{"norm": "rmsnorm", "norm_position": "pre", "decay_fraction": 0.2}
Rows from block 3 of a small audio embedding model, named by matrix and row number. Rows with one number belong to one neuron. Each number is 128 + 24 x the weight over its row's rms, rounded and kept within 0 to 255. All counts start at 0. Numbers have three digits each.
After each neuron's rows are labels from the 100 clips, of 14976, where the neuron reaches its highest value: "peak on" is the class under the peak. Only what is clearly more common there than usual is listed. The data: synthesized solo parts of chorales (CocoChorales). In brackets: how many of the 100.
# fc1: MLP up (model.blocks.3.mlp.fc1.weight, 480x160), inputs 0-159
# fc2: MLP down (model.blocks.3.mlp.fc2.weight, 160x480, transposed), outputs 0-159

fc1.361:161112122136146135142128124155110122138112161119167148131130117108111129061107083164117137153131097098152096119134137121130166130142146157148136124139149101112133113169153147133144172146131116140162121156107126085103139128102163093103107127106159102120107155109097157150126139090150158155147124081124151144129127160103100122113129173122116092115190192166145128121141090123094153139137166158143141151117134122151190143123104087150166150122119097122146127094115101105080120125135139
fc2.361:146139150115158108116140151097118133102096117162073121119104142137133152165160122103133124124114132132109146119153164117133066111133126113129158143133097182160093148118095115096101133095115116101125101154137144151138096121108119130147186083169133108120132086118121145116152092163115134124154108185153072116124149112113124106149102095130172054133090111127071107114067148122113129122144107140135171128138134121113119124126126153104093100126126114131115109108090123136140139124139145
peak on: D4 (38)

fc1.242:118100133164168130121142116109136138135184152108110080134098147139130111146153184109124130117086141159100103152157128102133150142138123092112119152125112142069138145091129148140127152128133163092135163143149151123083110151109127079077110118096122104115090097095134120123079137067164149142146120122132091153129156107152145124118144115144108133119106126118112116124094097112112132146123137058140117080137107146134081114162104140107098134172114122169144131098132117137117110109142108
fc2.242:122123133121116115163158139182086112152143158122150121117142134145153153089150121147141201156154132109135114134142130148113162103112154146124136158147083125110136133135122104104132139148177110127133145130136128108107103147100116145126142119106126086110136147136120173156122098121105159180118109169177143136121128133122129162096186175102171145131126128130162127118133146105166160096176139139131121140162187130121115136126120099133174183156108148140145081166114117119117156116163125
peak on: B4 (33)

fc1.236:095092100146120164168140117161118158123142155156103112118107121101111154104137134126141092162146130156138158133122083090118097111134136160096085154135133111135110149177153083098147142145105107122120114183123156160096181112119116132081119069105160113124114131177147137174111147117157122140125110171122111136144154147143129129168134110125136169108125184155112107129106102150157120132133112103103104159108089104102104172149132123107129118146138113124112147135123148145095100093142142
fc2.236:109084152155167125168114149117103155147120079130130111163165146122138143101141090156127156154139166181127120132124150135151120165119101106098128129163089166121174113075099145102173135134156084146172118122105126146114133114130150140166181121118123129126190120192134150116139144128142151110132120144118107160133166132117105158091140128128128101142125140102111110122151158136131101120125174149115102133177120109117096137092142145179095115114131119100101141143117156116113114131148120
peak on: A3 (28)

fc1.450:137113144118115144127124139135133077146117132118137071130143121107114167110148115119114124115092048147125074164081131129105116110183122123106145118106109114117122117094117103145124101139156185125136126171097124128110139163100122097146148109111156134138107129115125112156132108100153162131101108189147093073087111109123133172119104156164138120115130116138111126174116159119073129124109121143108118161135156127140086108146129111120108146126114083167118152154148169119098149134133117
fc2.450:117126099122138104096126107082097126121115148105148159104139134128119133126099151119133168110120142147101137137129142141127153122116152123099107139131134120105130109146139142106168112142104104115098122059134187098127117103115169115076115110165112136118135129104169129116098150117099135164181123085123179158168190146134120111147099131087102061144161141113190145142115136116142126135106139135170133078122136153115129150124121150129123131132106106142140073086116133159161120138152121
peak on: D#5 (42); G5 (26)

fc1.34:115126114167134152125120121146134125159119163104143122105133095129134121130136139121135159110127116096107132146112094129159141080131115135104129118110112135107158111096160156145159123110118130092081094079145136135126118128142142160118095163180153141138112135113124144139071149143143098143117128127109196090141169125123119113127125107114157088146164111071180141109149093146116106139112123070125106159119111133125142143124089107057130126102140167100115103065139149104124174128121112
fc2.34:108113113143113152143116132129119109132117159099160137079191118166128105135123152104139150108151134111136135096145116158113135101134137125074142098106120138166097116098139130079115095114094115090126117120163152112132096144125143135137117125208138149126107127126105150120138122106087141167120124161118165129154121118075091106115129147187113089148189104092130135161139153129103111144177138147151090114112109121107158120106124125097083137128125146133144081132116108100132132127158091
peak on: C#4 (25)

fc1.287:106153137066145082114158117141157134131097131123128112156082155140150159170147115075123085171098134150130135129094106124112152149142146134170133120116132126119141134106187091115141103171102151127123133128093124142158133130117153123105137113130069117124147155127128134121101168131102152118121133113161140081122166141133111138111147147099092150129073108114154124128144121121097074131140137089104128161096125162095112125159135163139151092138129099082158102121136137163148097136127093
fc2.287:128145173048161107147153142135178117126126091141094109160110121133127127178138122075125084152117129125100124116080116143093125142118132131182137108119184118132144102111155125154146086151138159152136122121072121148143119121185166118145113129151125100142099156143136121093122137159095134100121151149148117109117161140120123140120107153129107113115098118122147152139107151122108074151157143111098142141084123148099135132139132157117089088130078117113145119139130094132166134140156137
peak on: F4 (63)

fc1.247:116157102105129114119135127139155155135152129128101158184145113150114162133166141123074141182141113123097184108125112103121122121100125131138165149108130164147118119139113070141129191158127123131147085146118116110157144113123190109096099138148124151134128098116122127166122198148131126138139137107125091080130144140100162125123088140124127108155114124153144134129157138112092172138121137146121145123105151172149077128116146116087123165151166114134103139106094126142140125078114121
fc2.247:132144114126137112089101121179137160098131093121121128150136092150149142147141138132130114159154171099100165085145121136119141127093139118165124144077140129157140141151123123119091150141103164080145085142073111140121172139121168133137107168142138119128087108147124133162174147153146165140108151113125087123116136122112166109162136118148110145144156121166137144136141107109147171099131118141137150089159141133181115140122113093114121174173182109169137148163108120125139116111147108
peak on: A#3 (25)

fc1.144:202137162138142096142100140091140124163142095163113136178088103125118105150126155173158115074088091132133107123163139154131173150110094131135069124105141094090119140120194134140148125146103116166099117090151095135159162103145139146080134141122162105124106122112131095119062114138129098111137098137104113124139128115161150139123093119103122097113133163131140147126110123122160144170120101103112130128126117123138135153165122145121128106125114139125161106147144126148155131145131121
fc2.144:108094128122104134125116148147108173115148155128107124145154137116136122152149119171112147154110156117112169172148130090150102139132139119130172152156112153125155130126088121098094142094156138100119161127139128150096199146107124137215136169121142135170111133128123139112139174125162113122154135148111118161119087105104135096136119107118124083125098162108117138136121120131104127141111146184114125083107120145105122130103160151120126125147132149126139216112153118117152167108120121
peak on: B4 (43)

fc1.291:156143089128131129116122154126149114123203155109109127152112152087181141072184123144132128130099160113113086123151131101093166176144167111146099155112131115134120129147129155127145112142120142133114115090156114110093143143138128142082144106163104157132134159130131117176140127114138147129139142110135114087079164119129107141148108113121124125113157117148102157128117136121185112137110170130158112107107110107141158151121167118139149154193166105168133121102142122147145111124121175
fc2.291:150142159126110074114148115137123166122116161108074104095131125152154136069151144141127122119115140145111130134123182121125138130131118135153134119135156116111157145095138114137069119164107134125108122154145097148091187126138135144167118140142139143112094181123162115167174131128160123096080106147072094143140138124132120116116080109091133152090102101162152128080126101140155109135109109117141103092103109115143128129126117122131105138131169129171117126143163117132105117119067151
peak on: B4 (29)

fc1.232:137124151090144128125123113143078138106109163120134090097116130103112159094119075165127150096137135102113165155109155121151152119157183137115118099154110133105125132161134141131112155124076143107112100143109136095151158136102130166152124135153192096152105129111116124113088142082083108162140109145105146132071103126112142108104093139095119101125085140119138126109134160132111126160141095134120149163130121106121083197110124147128156124114112116143161102133117124133138135123183113
fc2.232:147124150175140138095132106112162108175146113164142163150127143135111123161145160126114123127108147138155127154147136119120132147137084124108160165089146066124161158136138133130130153107136150153150113136122142155145105133123126144089143124087062130111135119121143132137112122168154107098171149157154129116174129097152136132150127094172146126176174082126145138137108104142149118090119140126092109098111145152153137087164103090136099111126125128134107137167165151128171113144067126
peak on: C#4 (26)

fc1.50:137163080117141101103153113136123148088083184124104097153149159147120099133129110164169139115144145110099159137123106135105112156136114137129068091105131138145102130095211110111138129114107156122134118100152123124113144125117103099077116126135095138115093137140177128179144162164112141102129142126099066101097107108091149122099147110112149132138139097091151117086105104123155128141126139169119116147114144137128142125140098132132105109124189134122109128122111100131129155102147127
fc2.50:147124081130121128100134095132113141117091163126121107116169137138107107122126129160157146124146155105118106151142121145126150107143077148106113113131118110134118140097136157134167139151141152130160171129136071128142117147124093101144135084096074170124163093131168121155146116133152142084140156155089109118105160157124159164129119094142136165132135179107140131113136095132170144113078142147133101161137136120129134166146127135153145135075176164168076111126126123139113143125081133
peak on: F#5 (29)

fc1.189:130149094108104147147134131114110130132146128130087142112131136095133137149124147158162125163114126126149132112115170121129119125101152133120121080179124144135140118123161071123115141126137114158111163116135123086117095102124131127083109183095122117091078147121118117145146119102098141102104121110190106137151160111143142170099093135157137118180120121177171120143137195115123120102156073081138117107090142106108110129148131146121114123141103101149135095129113141172098101143101161
fc2.189:165127160144143089099122131136123109140094133132135097143154066145130126109136150123106144096088109142092098135122132141101139132191046131113135116107124130149112098130102154124122102136094132133109115133153136132155160148122125147190135102175126128127163150134136141136149111114169120163150124119152133103119114133110101104160141082114155118122152139116067146151118108157176109101133136195162104118121149137125106166131127099102161122154159157100126160126181136129125116149130127
peak on: B3 (35)

fc1.65:117123103150105105155151147157159125142148109090104179105145105142163066100142123133150122163167127105148144083150088106108133118125120127195092161142105158150096145160161082131093127162142104136135120162151130109144137120154114175127113124154071099126127121170112115126113132135108086160120151117150108123112137099129112154171181105143150121129165152172130123124119117128125136118180134167138142151138116134096186136107126108121136117124139114146122108103102115116113129127104157
fc2.65:110175159117100130138114158119101093134133132128159113163137117109142136143120122131148157119157112099143153094133127139158113143157107130186133102127156121152143126067121144145155140169139080160113150157090162160072129140114113138150151132137146106124133125145121134103136110138146135089123152138108119096073109153145141162104111106175151158153144145113157145075135142154139107108173108125087104181172121134138175111115158125161100146163150141125087130132127140127074119121132115
peak on: C#4 (28)

fc1.111:091140135129121110167103151124168146133150094138127112166148107120170140123109154074084141132108146128126124105109139135122144124112122104145119100118128111158112126105144137179141135154109114114107084136105102136111133146144147120162096099164106131104157146163103142181137113085093137132120121141096165106114140113097110155136120170103104127101077149097163126171141161125128129126156133068182136134148071139143141141144171127153124112125142091103142116152104115116101114149110193
fc2.111:112127098103123103121117129188137125109096117145118155123112123153139105113150127141170137099174184107113142125139131140101141114127120113132108114124114136085147129113120107121107169140125137125157143124104118168137104098158151126113126126111070136152124105176153130126141187122181158131130131109099090160139171134110135114075164161163117173125124081161142121089117115128168135087140116162109059141114126121110124121166094110117165102151147156137109130118121126103113138087088128
peak on: F4 (42); G#4 (30)

fc1.169:149176129142147144090087080104119116104141148159141144091117125132145152132115128114138101119133130153126090132143125146113125124153177134136102146150111133089109164099100095105113158110104133085123117136127139096179130127125153106166096112120103165144115093123127099127118139128143148124113084091113126115094185170118106089167109114130119113123154095175127126171147171125122140144122141127147075178073142122118073148125098114111138134062146103111122105135114151141146116128140134
fc2.169:134134144139123080128135125130118133145099123085134104142142124124092132079180089108154181136123130111139107148117183117165150163137133153129145170106131099123121082110157115132109109131146126114084131168119107150128147184074107152100142117158165110122138141111147136131164140100101157135120131138105115125160134115138134103133118149134108118105134151169127145088128109111113105128101147106153187074165126178107164127152156116164046127147139146115139132133125134123118114132154148
peak on: A#4 (27)

fc1.429:087125132135141153121138117113135135100127138130154149091106135150184130126149136137113111131164104110142131092146113141160112128112159126155138123142180106094130156148098122165082147115148118083118119217116120158118102128111120093132116096115149112095121086133117130158176126148150114127113141166084119107178128153121124111121166158126103093160113156158107148140124136129177137126112152070134147175125126118098163105151135146133125154134104086142139140115111104072099130108134107
fc2.429:186094156128127120142149142117123141133131085105107110137097124132138146146119114129129106110165142159077105071185168116127114115140117093138108168143105166151126131139132123139141142147165117138148162095109124158118174141158109114101179110160155099142120150146090103112130139097112144111119157137141091194098155146148141160105170133151191159120153172114129077125096118139169153135124139127150103117153143113142109141146139152160137087121129137108105148122123137130125112136132161
peak on: E4 (28)

fc1.119:128165121117123129095093082117106133103130168154149161097137117134157153124108120133135114119118120139122102116150125144122097128131176146129102120136107149100110175114092064122135148110120137086140128115135132085166136107122178123176091120132103140163135119102132105114120137117151129121124071096133112144075154154123105089193113123122106122129140106148129124146125150109115108147120124131102095150068147114097068154149081130111151120055157102120113111128118164127129133123153136
fc2.119:137142132165089096149137147124136119129086127083156080148121133106083107082159082109132174141136127111148112132094165133161156166161087145127107167099156112143130094096174136129112120128140105133111115173121127165114122162120121126098132143136167111102151140128142142117172134103104150148123145131095128100149143127143146103124149137167100109135128137173135139101123126128131097129102121132129184092162165189118170131157166121142053127146123137136136134130121147118106129146148127
peak on: A#4 (34)

fc1.157:103134134135131144138109121132115122129147149104149113131113098122146126082165114159166156140107098150102071142131158135128121116106141129132122096111152092104141138096131139137120162141138115119114134127181144147120120151131147092105036130139155154156076146121127099143103118114133123147144108141127107128094167143109091120117141166121131101109146124164129116125148137133135108083085164162156060120098163136123127151112133080177116130161105067094150098112133132099130134129090152
fc2.157:158147126102144156121132141119130098146118169110109105122139106120116150143160127110143138117095075164106157120119142114114154164162104154148137085095120092121155123132128124107098108133075135128113099148098150133120144169092112133176185090142119098096106120091138119134151084150105140139123089120105079115152158146099132117112117102078120147151099065142102160114103134142111093128129123136120149108124107104096127131094121142081184115148126143134128071141102132146132146134106156
peak on: A3 (42)

fc1.135:080105093144084142157163123101170130117114134086116164112147133144103099155109125138132086156130130135108121107162113111098113136112106145128154147162125146163092162098125090168105122125133073114120111173129183117153062144165122130133086114136090121131149146148111126122139135113108100134140158098133127109093130180139097158123086112156148143105128125132095115103100130114113137132160130186153135174113099129111153097149128128106129099080105121098116121120141097126113108139105128
fc2.135:142180153163132115118138150155094101112117120120138131084154108091159123082129141080141156140144119101125165132116161148178124144119118123114102132149135159137133110112105126167128154135162103145124147161116160147065125161152178159109132132137147107109136142168120165100142130099101117107103096119127136137154121082109119158100172119141122148136145105159085147066124155166165134146152119097111090106129138142141169096133119066133114139149158115101113134117123127139122117136149167
peak on: A#3 (29); G3 (26)

fc1.443:130137143125143092142100118133070111121148159106133083110128109113096133120123125130150129112111102130139154176108192161145165112136146125133109087128111113129148117127118147159127131105078169091113140175122136082104126122143140167141116156150198129156106157099133134153124122085127144161155099135102148114075083135140121120128090144084113103107113139127152147095159156133142121141133121136115124131158127148141121176073140125106165128136144075151161110133138150124109141115174115
fc2.443:162119105130129140078098115139166146153160098159123154134122115151133108150114155088168100085126143131122121129136101150124127155132098141140142160061113101157179137141148136097119092112158162131127159162122163138143113099092138128071157117091096121096134130147122127145099163180153137062131141134127138154145159115139131141125164113116149086154161153115098108127106091135114118129164118131098147136112109115123125105164104126099130106111132137119092181141173161127150116143121109
peak on: C#4 (45)

fc1.402:099166125147137150134140141134120125140135114096088124128132157112132159182144166102119119113103050173124132136110117136124126131109144181108149132110127109104099118109170138157172126136147128167151108114138100186146136116160104143084142125115131112076107142147148131101104166122134157104131094100138147126108150100110095102110137113160126092079139089146105131114134130135129146122066094130156106138115156114140117119100131167137140108178118163076113132137114152178145137117126136
fc2.402:180063163118125108119143151102119150116108091151116118183105093140117177124125119150136132138108135136112107071130200122143089114152095130133141137114141126099155112170070132121134131124148142128086154075109151131111143121135095164139128133145158149124157158111111114124133134095115134080133099113122142137116163157115097113123116125129150087110086179122081104142119145124129164138147151175158131115142156136125100156110159109130113106133106119110096117164162153138118129123116149
peak on: A#4 (35)

fc1.282:167098148106112138129086135120121100163100165151128112112114110098158125107127099134110130122086151155138105141089150132137101148150118152171092086135134146139088150117107106136110095153124140111151121125147125130097166179098077151079125129116140119128105131110143097146134063114142112104059118155106136124088112124152100133154108097128149063108148122109127104136140181148102117126116154132116106138119139103145129134152129094140157139114122087142169109172148097159118131116113159
fc2.282:081132119109109103119131122091115126096127134104107098129168165141135129154122113128161139149160119130109179136158084134149153084126138123083162112120107130140136099115141122102152108113115113117113140120114149099156121093128164121150102155124148123141124130118130128126108120153112146145158161122099108137190124140119162107141072116127124135145174166142153137136111127107075134116150104158150168083138121183125088168151105185109058154129118136133147147112094157135130148153154090
peak on: A3 (25)

fc1.133:155110177104159128140103098144082140101129125126135114116121111099098134080112115166129126118125121108101183151123146136147144107136151139123099099155104117139126136115132136131121136108091159099117129152106157083142160125121129173141110126161198087165127120119114112110071113093106116153147108124103139160063107101109129112083098136107128108111108112104136113107112130145135118152102120135119161167150120096148108189108128150111152127127111113162160115149140129119152143123204109
fc2.133:113120109165130133108125101110166107157159090138129134134118152124105132152173147113117132110126151126163138159158102124113117160145121143133162140103135069118195138145141152127147155107157148168157120140132148154149115151140117153106156136105048114102118112150148140145097155184164104096171150139150118135158137102153128163155122098146145090148160132120144139128138085116143147093097123135111088110127149151126129078147128116135137094132113108130105140162157146125174130119069128
peak on: C#4 (34)

fc1.258:097114144164142099142138118126108116129188042117135184095102102115145137080161113152173157131126106128097115111129153125128113118175172128127120107146117124160116122091101087149122139143100127103095118150133133096088113101121123125059104157107131110133131122138118115149097079129134079116132141137131124124098125122136148159109115126143104113104131173126105085102096150158130090106133100130091140119108101136138117133145109091155135103128077093107151104107129144106112141122136142
fc2.258:135126111144098113139093155131100099113114127102108138130109144107133112143128113099130121131115075109134149132131154156130120136134135134123100095119124124167120137158076141093126132134078115096143186106163145111078127111089100140148104123135104109172155132128101113130133124141068140124177096107136170132117116078081112089166124135170166107123144097119117103148159100134105205102136151126130152130171184114172126131123133119133139127123127118109128163109144138115106104095114095
peak on: B3 (37)

fc1.54:171107117130144121146114137133120132109136165117162132157158130112109096050096115158119145146123114090136098128130166145132170137160141157128119113116150091115153125137186169141142190128128123145130124121119136077095151143121144112113095129130153119109061157103121183130112139101127159137145134054148152109129135156123107102130104179108125118124171149145145141113139086156124144127099158148128122138140139128151155135101139090181123139132136086120141143122120141095089131129129112
fc2.54:140149166111157122113152118106106113105083106174121091115098130171136147167167095116120111127146146157137132138144113092145092100132107136163133152143115164144107133133093122100091087107129146109133100123103148157141104115105109124125216111162154109116119100102098118112144106167140124124134106177095068109130126120145143090135082096131158068118091108129096118119065153113099139147145115137119140096123144134112131101126119152104115144113143144147120092122125150120142140118120133
peak on: D4 (42); D#4 (25)

fc1.104:130113130123123137143084109110154155130179086137114165102132088156120097136105115156144107176178145091096132116177151121116162150118158126195113115116088140132097131160127106159091138135133121134113150168144147123168089150152126174132101120116081136142116102146090110111136142152104092115152168144128136149138091112145145133098123114123141100116137064138149115108079126161155120113135110127144144108123132153121151102133159088127135165160129178130121117137131138107135093118110153
fc2.104:117123120131139119121122141125113079125149160136160134178113146104154113156133126125104153120136090131137148131110119106119109128161122144156110089127188125152146157130170127177132135173070119089188136157092151154084158158112101130195120154170115106097116093119110107106145090132147106109107126124098113081105127136150147147113120120139154135156109140087109104102114110158124135112153109115133127113126119179134170099141119123128115114109116158119122114191131128099129168142119154
peak on: B3 (25)

fc1.234:090140141110150113126088123133113124157123165129123103116116160104130144109126128096103127168131119136138132171120141144115196134100145156129097133129155103125125136116126097131121137144085096149139110055156152101148115158158098132114108115114131144156092136138141081151138115135111166147125101134072155132081098129143112098139056114128131125098134085146121144117187139144136150096166143110168089085144130124122115115123116142144193157127152134115108130165129109092095139120123120
fc2.234:139124172122150102089138124144132169119154127163101139124166137129118116131141102136131149118081136141134130165103160116124125138102124139148160108139133124108135108080125146175119049105142127130131156177161114125120133100092146156174146138146179133121108197128110090140143139150152141134146147152166113152149118109128166143146125119091146090117146106118121159111129170130114070115072122118111155090121110143137098160114132140119085136135112142159164124102181119140134121132097121
peak on: E4 (39)

fc1.278:097152169176102113139121127128161092157144134150116126145133107138118139115123149085097153142113163153127133120104117145159167118105132095119127156091134105119162123135140161145119149136116131129137135119085127162145101154141168120133131151126113136092103094161144098111110152123139152141107111091068137103137166106137133174061136163129093069107112112120143107132129156121103172158153163093154111089137098153132094082167174132112125127143112101088125126142113133141135161121126158
fc2.278:114112130101180145056140097160092138142118154131100106137080127143106153118144131157140150130146155157117104135123144159114157127112150139127133126126134170093176112100153128143139128137170158138106119110137082088115123136103133114113111127091133167118103152146137127191161134118131175126150112139138098139155131143109137130109129163123162172115143188132040144111151098124166124121109154144146103105114147153095106154134144131153121147144130131126124100100166120133132169146128154
peak on: D4 (50); E4 (35)

fc1.98:135125178123109118132113126131138110133140087130150105162148122096095122159137117120101118161084164156100104142084145117122145126129106091097112109144123117144131071088097155165119120129153160104135137142130122087131151124156148139136134133131120170106102130153114138140121146062139131167140082108162164072093123112087123125126073137122080158097118127119162127130160154122106140127103126088091150120159085140181128129158131098139160120114090094155114132140124159139111137152140125
fc2.98:132117101135171143083124110137085084122118145125125123094127118134113130107166153159160123097172169107109128126164157160117108132129135140112113157121152147081138086087162138104185121139150129117112146112131102161142119106117135134111158111082109136133111154150124115154132130166136133086087116143084091189158146160131141132059133133120090117137176073095123150147130151135170128114110140127134100123125138131105100160130103150115101126104129123129134064136113114116149136105138119
peak on: E4 (36)

fc1.393:119143148145141113105108107120128115181145150142135139136125113124125156120147172113098128138105124115147059074117114119127128100150120125088150181114103128163120112146160144130147142108144114148139168183135124126207145128111127120109107135152109102111062151121119104104105126140114121112117130123161099123107142122146152134155095107095120134088193089136141122126121105121078140160128123129148111158139160122118103115114109130185166085097098142143103126142124169148104131158137154
fc2.393:116150084114110170085093098130153120142137146141113163111115134109106151140103105119151085069119138136090146140154208129122145141124120090115125167107101131115108123129152102164114157133123118148121146122100140109128129140150134123100121101092132117140113117126160094137130105150084132061136097104147141084122095107108105092135170112098140130125164180149126094105127121187156140128120126119150116119151095094121114090113131131115165069126119097116104146118136116123130085145115120
peak on: A#4 (32)

fc1.120:112165112143103132107123111133157094167137157141130123134153123131104144143096150123115136131108127139107118139071136140126175132125111149115092124083123144144148117143155165151106142125120134102162126110101098081112139160143144147120116176115110156077145117192164121105126153114131121164111117080089150120103140109142094187088124172095096103128101094133172129100128126134136125135155143123121120118177081128138131109109147067112156127170138142100122117120090133179132142133120130
fc2.120:099129155122182154060161126148106114156109108115133116145098112138118141113144142118154108119141161146150114152107144157130128118147138158149087131162163172082144097119104107122121110119185179107147097137128093141113142125138152135139152149111108119168143151135152100169154121130122155134102083104112127120172140159143116115110078145150141169135136151144088113131125113156180105147104152153092119096119168158095143134155114153157145164103152082150110137134136112123132162137111142
peak on: A3 (63)

fc1.427:129140162131144143166150136089120124123088133140149120128145118118104176162166103150093138117116069142152118117133092091120142145114109164167129101122149141121113137134139165158136104131165099149122157157136123126148120113107131117153122136144152120136147172126136109103116099110098106112097128209121126060082135135151130164140094094183115066116145144136142101126098123125127131128112096096135144096120108136163107122132139118115192153151124162138127130141122178146158122100109132
fc2.427:192087148148129133115130102107117115101103125139147133096136135120161131107119112141107151109087054144146111076126178099163112163151153133096133159119134148143121129150093085122144144145102112129139168091119148116137141121094092147082127128159171126128112106124084169102130116130110125126157147141131142087111102108138131118156084131178163083166132132087119102153104160081120162128133145134146131109112158141132129152143159118173119124119142129118138100145117141157155135145155149
peak on: F#5 (33)

fc1.248:155145117144126117099142123094080151126129119137182156134147080116125146144100125137139158113132144096159122137155129111150166105115134127107116133144143125150164132136099100105135156097121121132092089163149180090101079119082151111095110099160109130098143123140094122126126116100096131114155121109122116137161182145135148126113098125125153054158188136099162101143114112129142132125163140127151128126116139116095132096143121095125169090147124074121108131072151141106128109131121099
fc2.248:169118129126107110113109163138116136155120142136166175138181111125135130101124134123131168112165153098152137092141123149136161129161099147107146133119131103118132142145101096067161103131147099155110143125134133126151122124092157139127127136142103128132155153098146149121156103144122151166159161154133148125155157150139100132167131151150148152160209162110109120139121103117095106108144120149180114164114156091073138155118148097133159091128138086141146077149134169125115108138103143
peak on: B3 (40)

fc1.62:149165160150128100111091065135126109149120095116119091107121120154119154105141094135120121136126152126140140150127122120161167138180137143094115101116099111099124145114148121114122175164124180121158152150084100111147129125098140145167152129128118139100114112145122133126110126108170106122120110134072128112115134094126127099124072150132085070195139148121161113177089156143114095138127114127091095134117152127127085124094138099135159116141128102142153113130121169132157158103129117
fc2.62:101079105138108160146148173107083122097101120112140149159170145128131102113100153125114101115087088121148157112094081119078115122120135111133124140108149113152107117165128134131120131127095094118127064093116174114118108166100142123112153128076149117146130114131135175145139137120094140160084117122191094058146087117112132141143153125162107158115166107163144141147123119104134125157112147109159141138128150142141124135131111122140119140130143155150139156116170121152102113154109138
peak on: D#5 (29)

fc1.424:154153046117135110111139122139136106139087159142094092139132102140111096106119119125167105093152067098083095155105091149121132132126124156104141089101122121138131128108176122128134118090123166105131104159139113153113136150131115145114125117162122134139077115120148137172158139153156111096113149151082090114130116121095146097082142118146132111157144120088104119102141122134142114126107161114114077163108165137154150140151102125107099133096141128098097107103134102116125152092132094
fc2.424:165157086149124161125127116127103151111114139097128115135190114121115120138161112160170134095121190109122130138145153151126120114140118129117102119131115118127135123131149143108168127109099154123159138138170098089160174134145079116133136098151087185138162131140124125146138159147136144113147102154106117128095148140126136149101128099133136149144152135096108136136149120166199154117093153156109064143131118103149148146145126154132159101097188151145096102124169118133125174133114146
peak on: silence (29)

fc1.363:121116130081137143114080122135128089114168149130110185130117147110190143128156136132107084118166116119117085098161111123117157134157176124149107147118120127116105137128089118148128146153134134131116096171123114165135166115136140128172133117107079120149130123138111096099102105141147078101126110136082100079092196125112139161118081095141136128135172136140144131159111135134124129144117145109175108146079117105078144140135133145111146126121121111124107128143154133088134117100159141
fc2.363:114095127122104085181096149120104126117116133130092123139100137095113131103158119139145175120145192164149157111115101142120149151121130121144119159112130112120160105109133118135131155174118109176124147120136077157133138159103087139083134115128121101106148140192127144110122170095120147130136110154149122154148165119108142156110138131182147113131155103108096137095123115102127136110142119084126144072175142174142146140164183130156097103174147120153130130125154144121138127131115134
peak on: D5 (25)

fc1.292:082120110126130172111169123148123127093130120152112122107124190145108126151138146071134113117129151154111161099102090136110070128100164169109131118125190139126153128144155133140132084152118115145112152101069120121137136150147109130114076117112137153096157113116111165142129154129096117106097157141070145124149123153123133144128137157137119124158138102151102133131106140144151177127128119092103152131125119097098155096128156123139170152112138127110083124167143110169122123091094162
fc2.292:182134179151194103112127102078097130138116101127124133151113109157124123144133154108122128128121137141087091129110174137101148127153154117143095121153135165162103129122130139159119124146140141097133125110121172134116144134127130149157123134143130118188095121166138112122155106105143137104106106080197158139158154117122119102130152115102141146114112130109084122109133114134180140143124134111155112135128172133182117126125120105126069111165135166085163166110153133136122105126178143
peak on: B3 (25)

fc1.172:124137182162140087127092133141114150125120139117121115086135158110134143132174135086113173138114081143135162184103103140095125125077117148168131095114097146125132113122159097138142139126131105131127146108116156127062152124123119151103138105108148133134121154112157081157126107186119136153133126129112148159063084116123142090129134134096140080117134127110095108106174139117162147093146179101108134097113149116131134128111089134123146101147128102105092130097122112123122107099139141
fc2.172:122124155123129132110153129128116120112147118117131124119134120135102147144133109180111120148117095163104117091088147148111125110121114146151119099139153141135112116149105124157143091107146120111145118089127102070102133104096135151107100139157167121107087173146126078115110139140122114136152144114145124153105088136158141122173043141118152189134122169115143110122176122154089114135084101138083175130181128108148157155100122105114136149128138163137153121114168169136090125127122124
peak on: C#4 (45)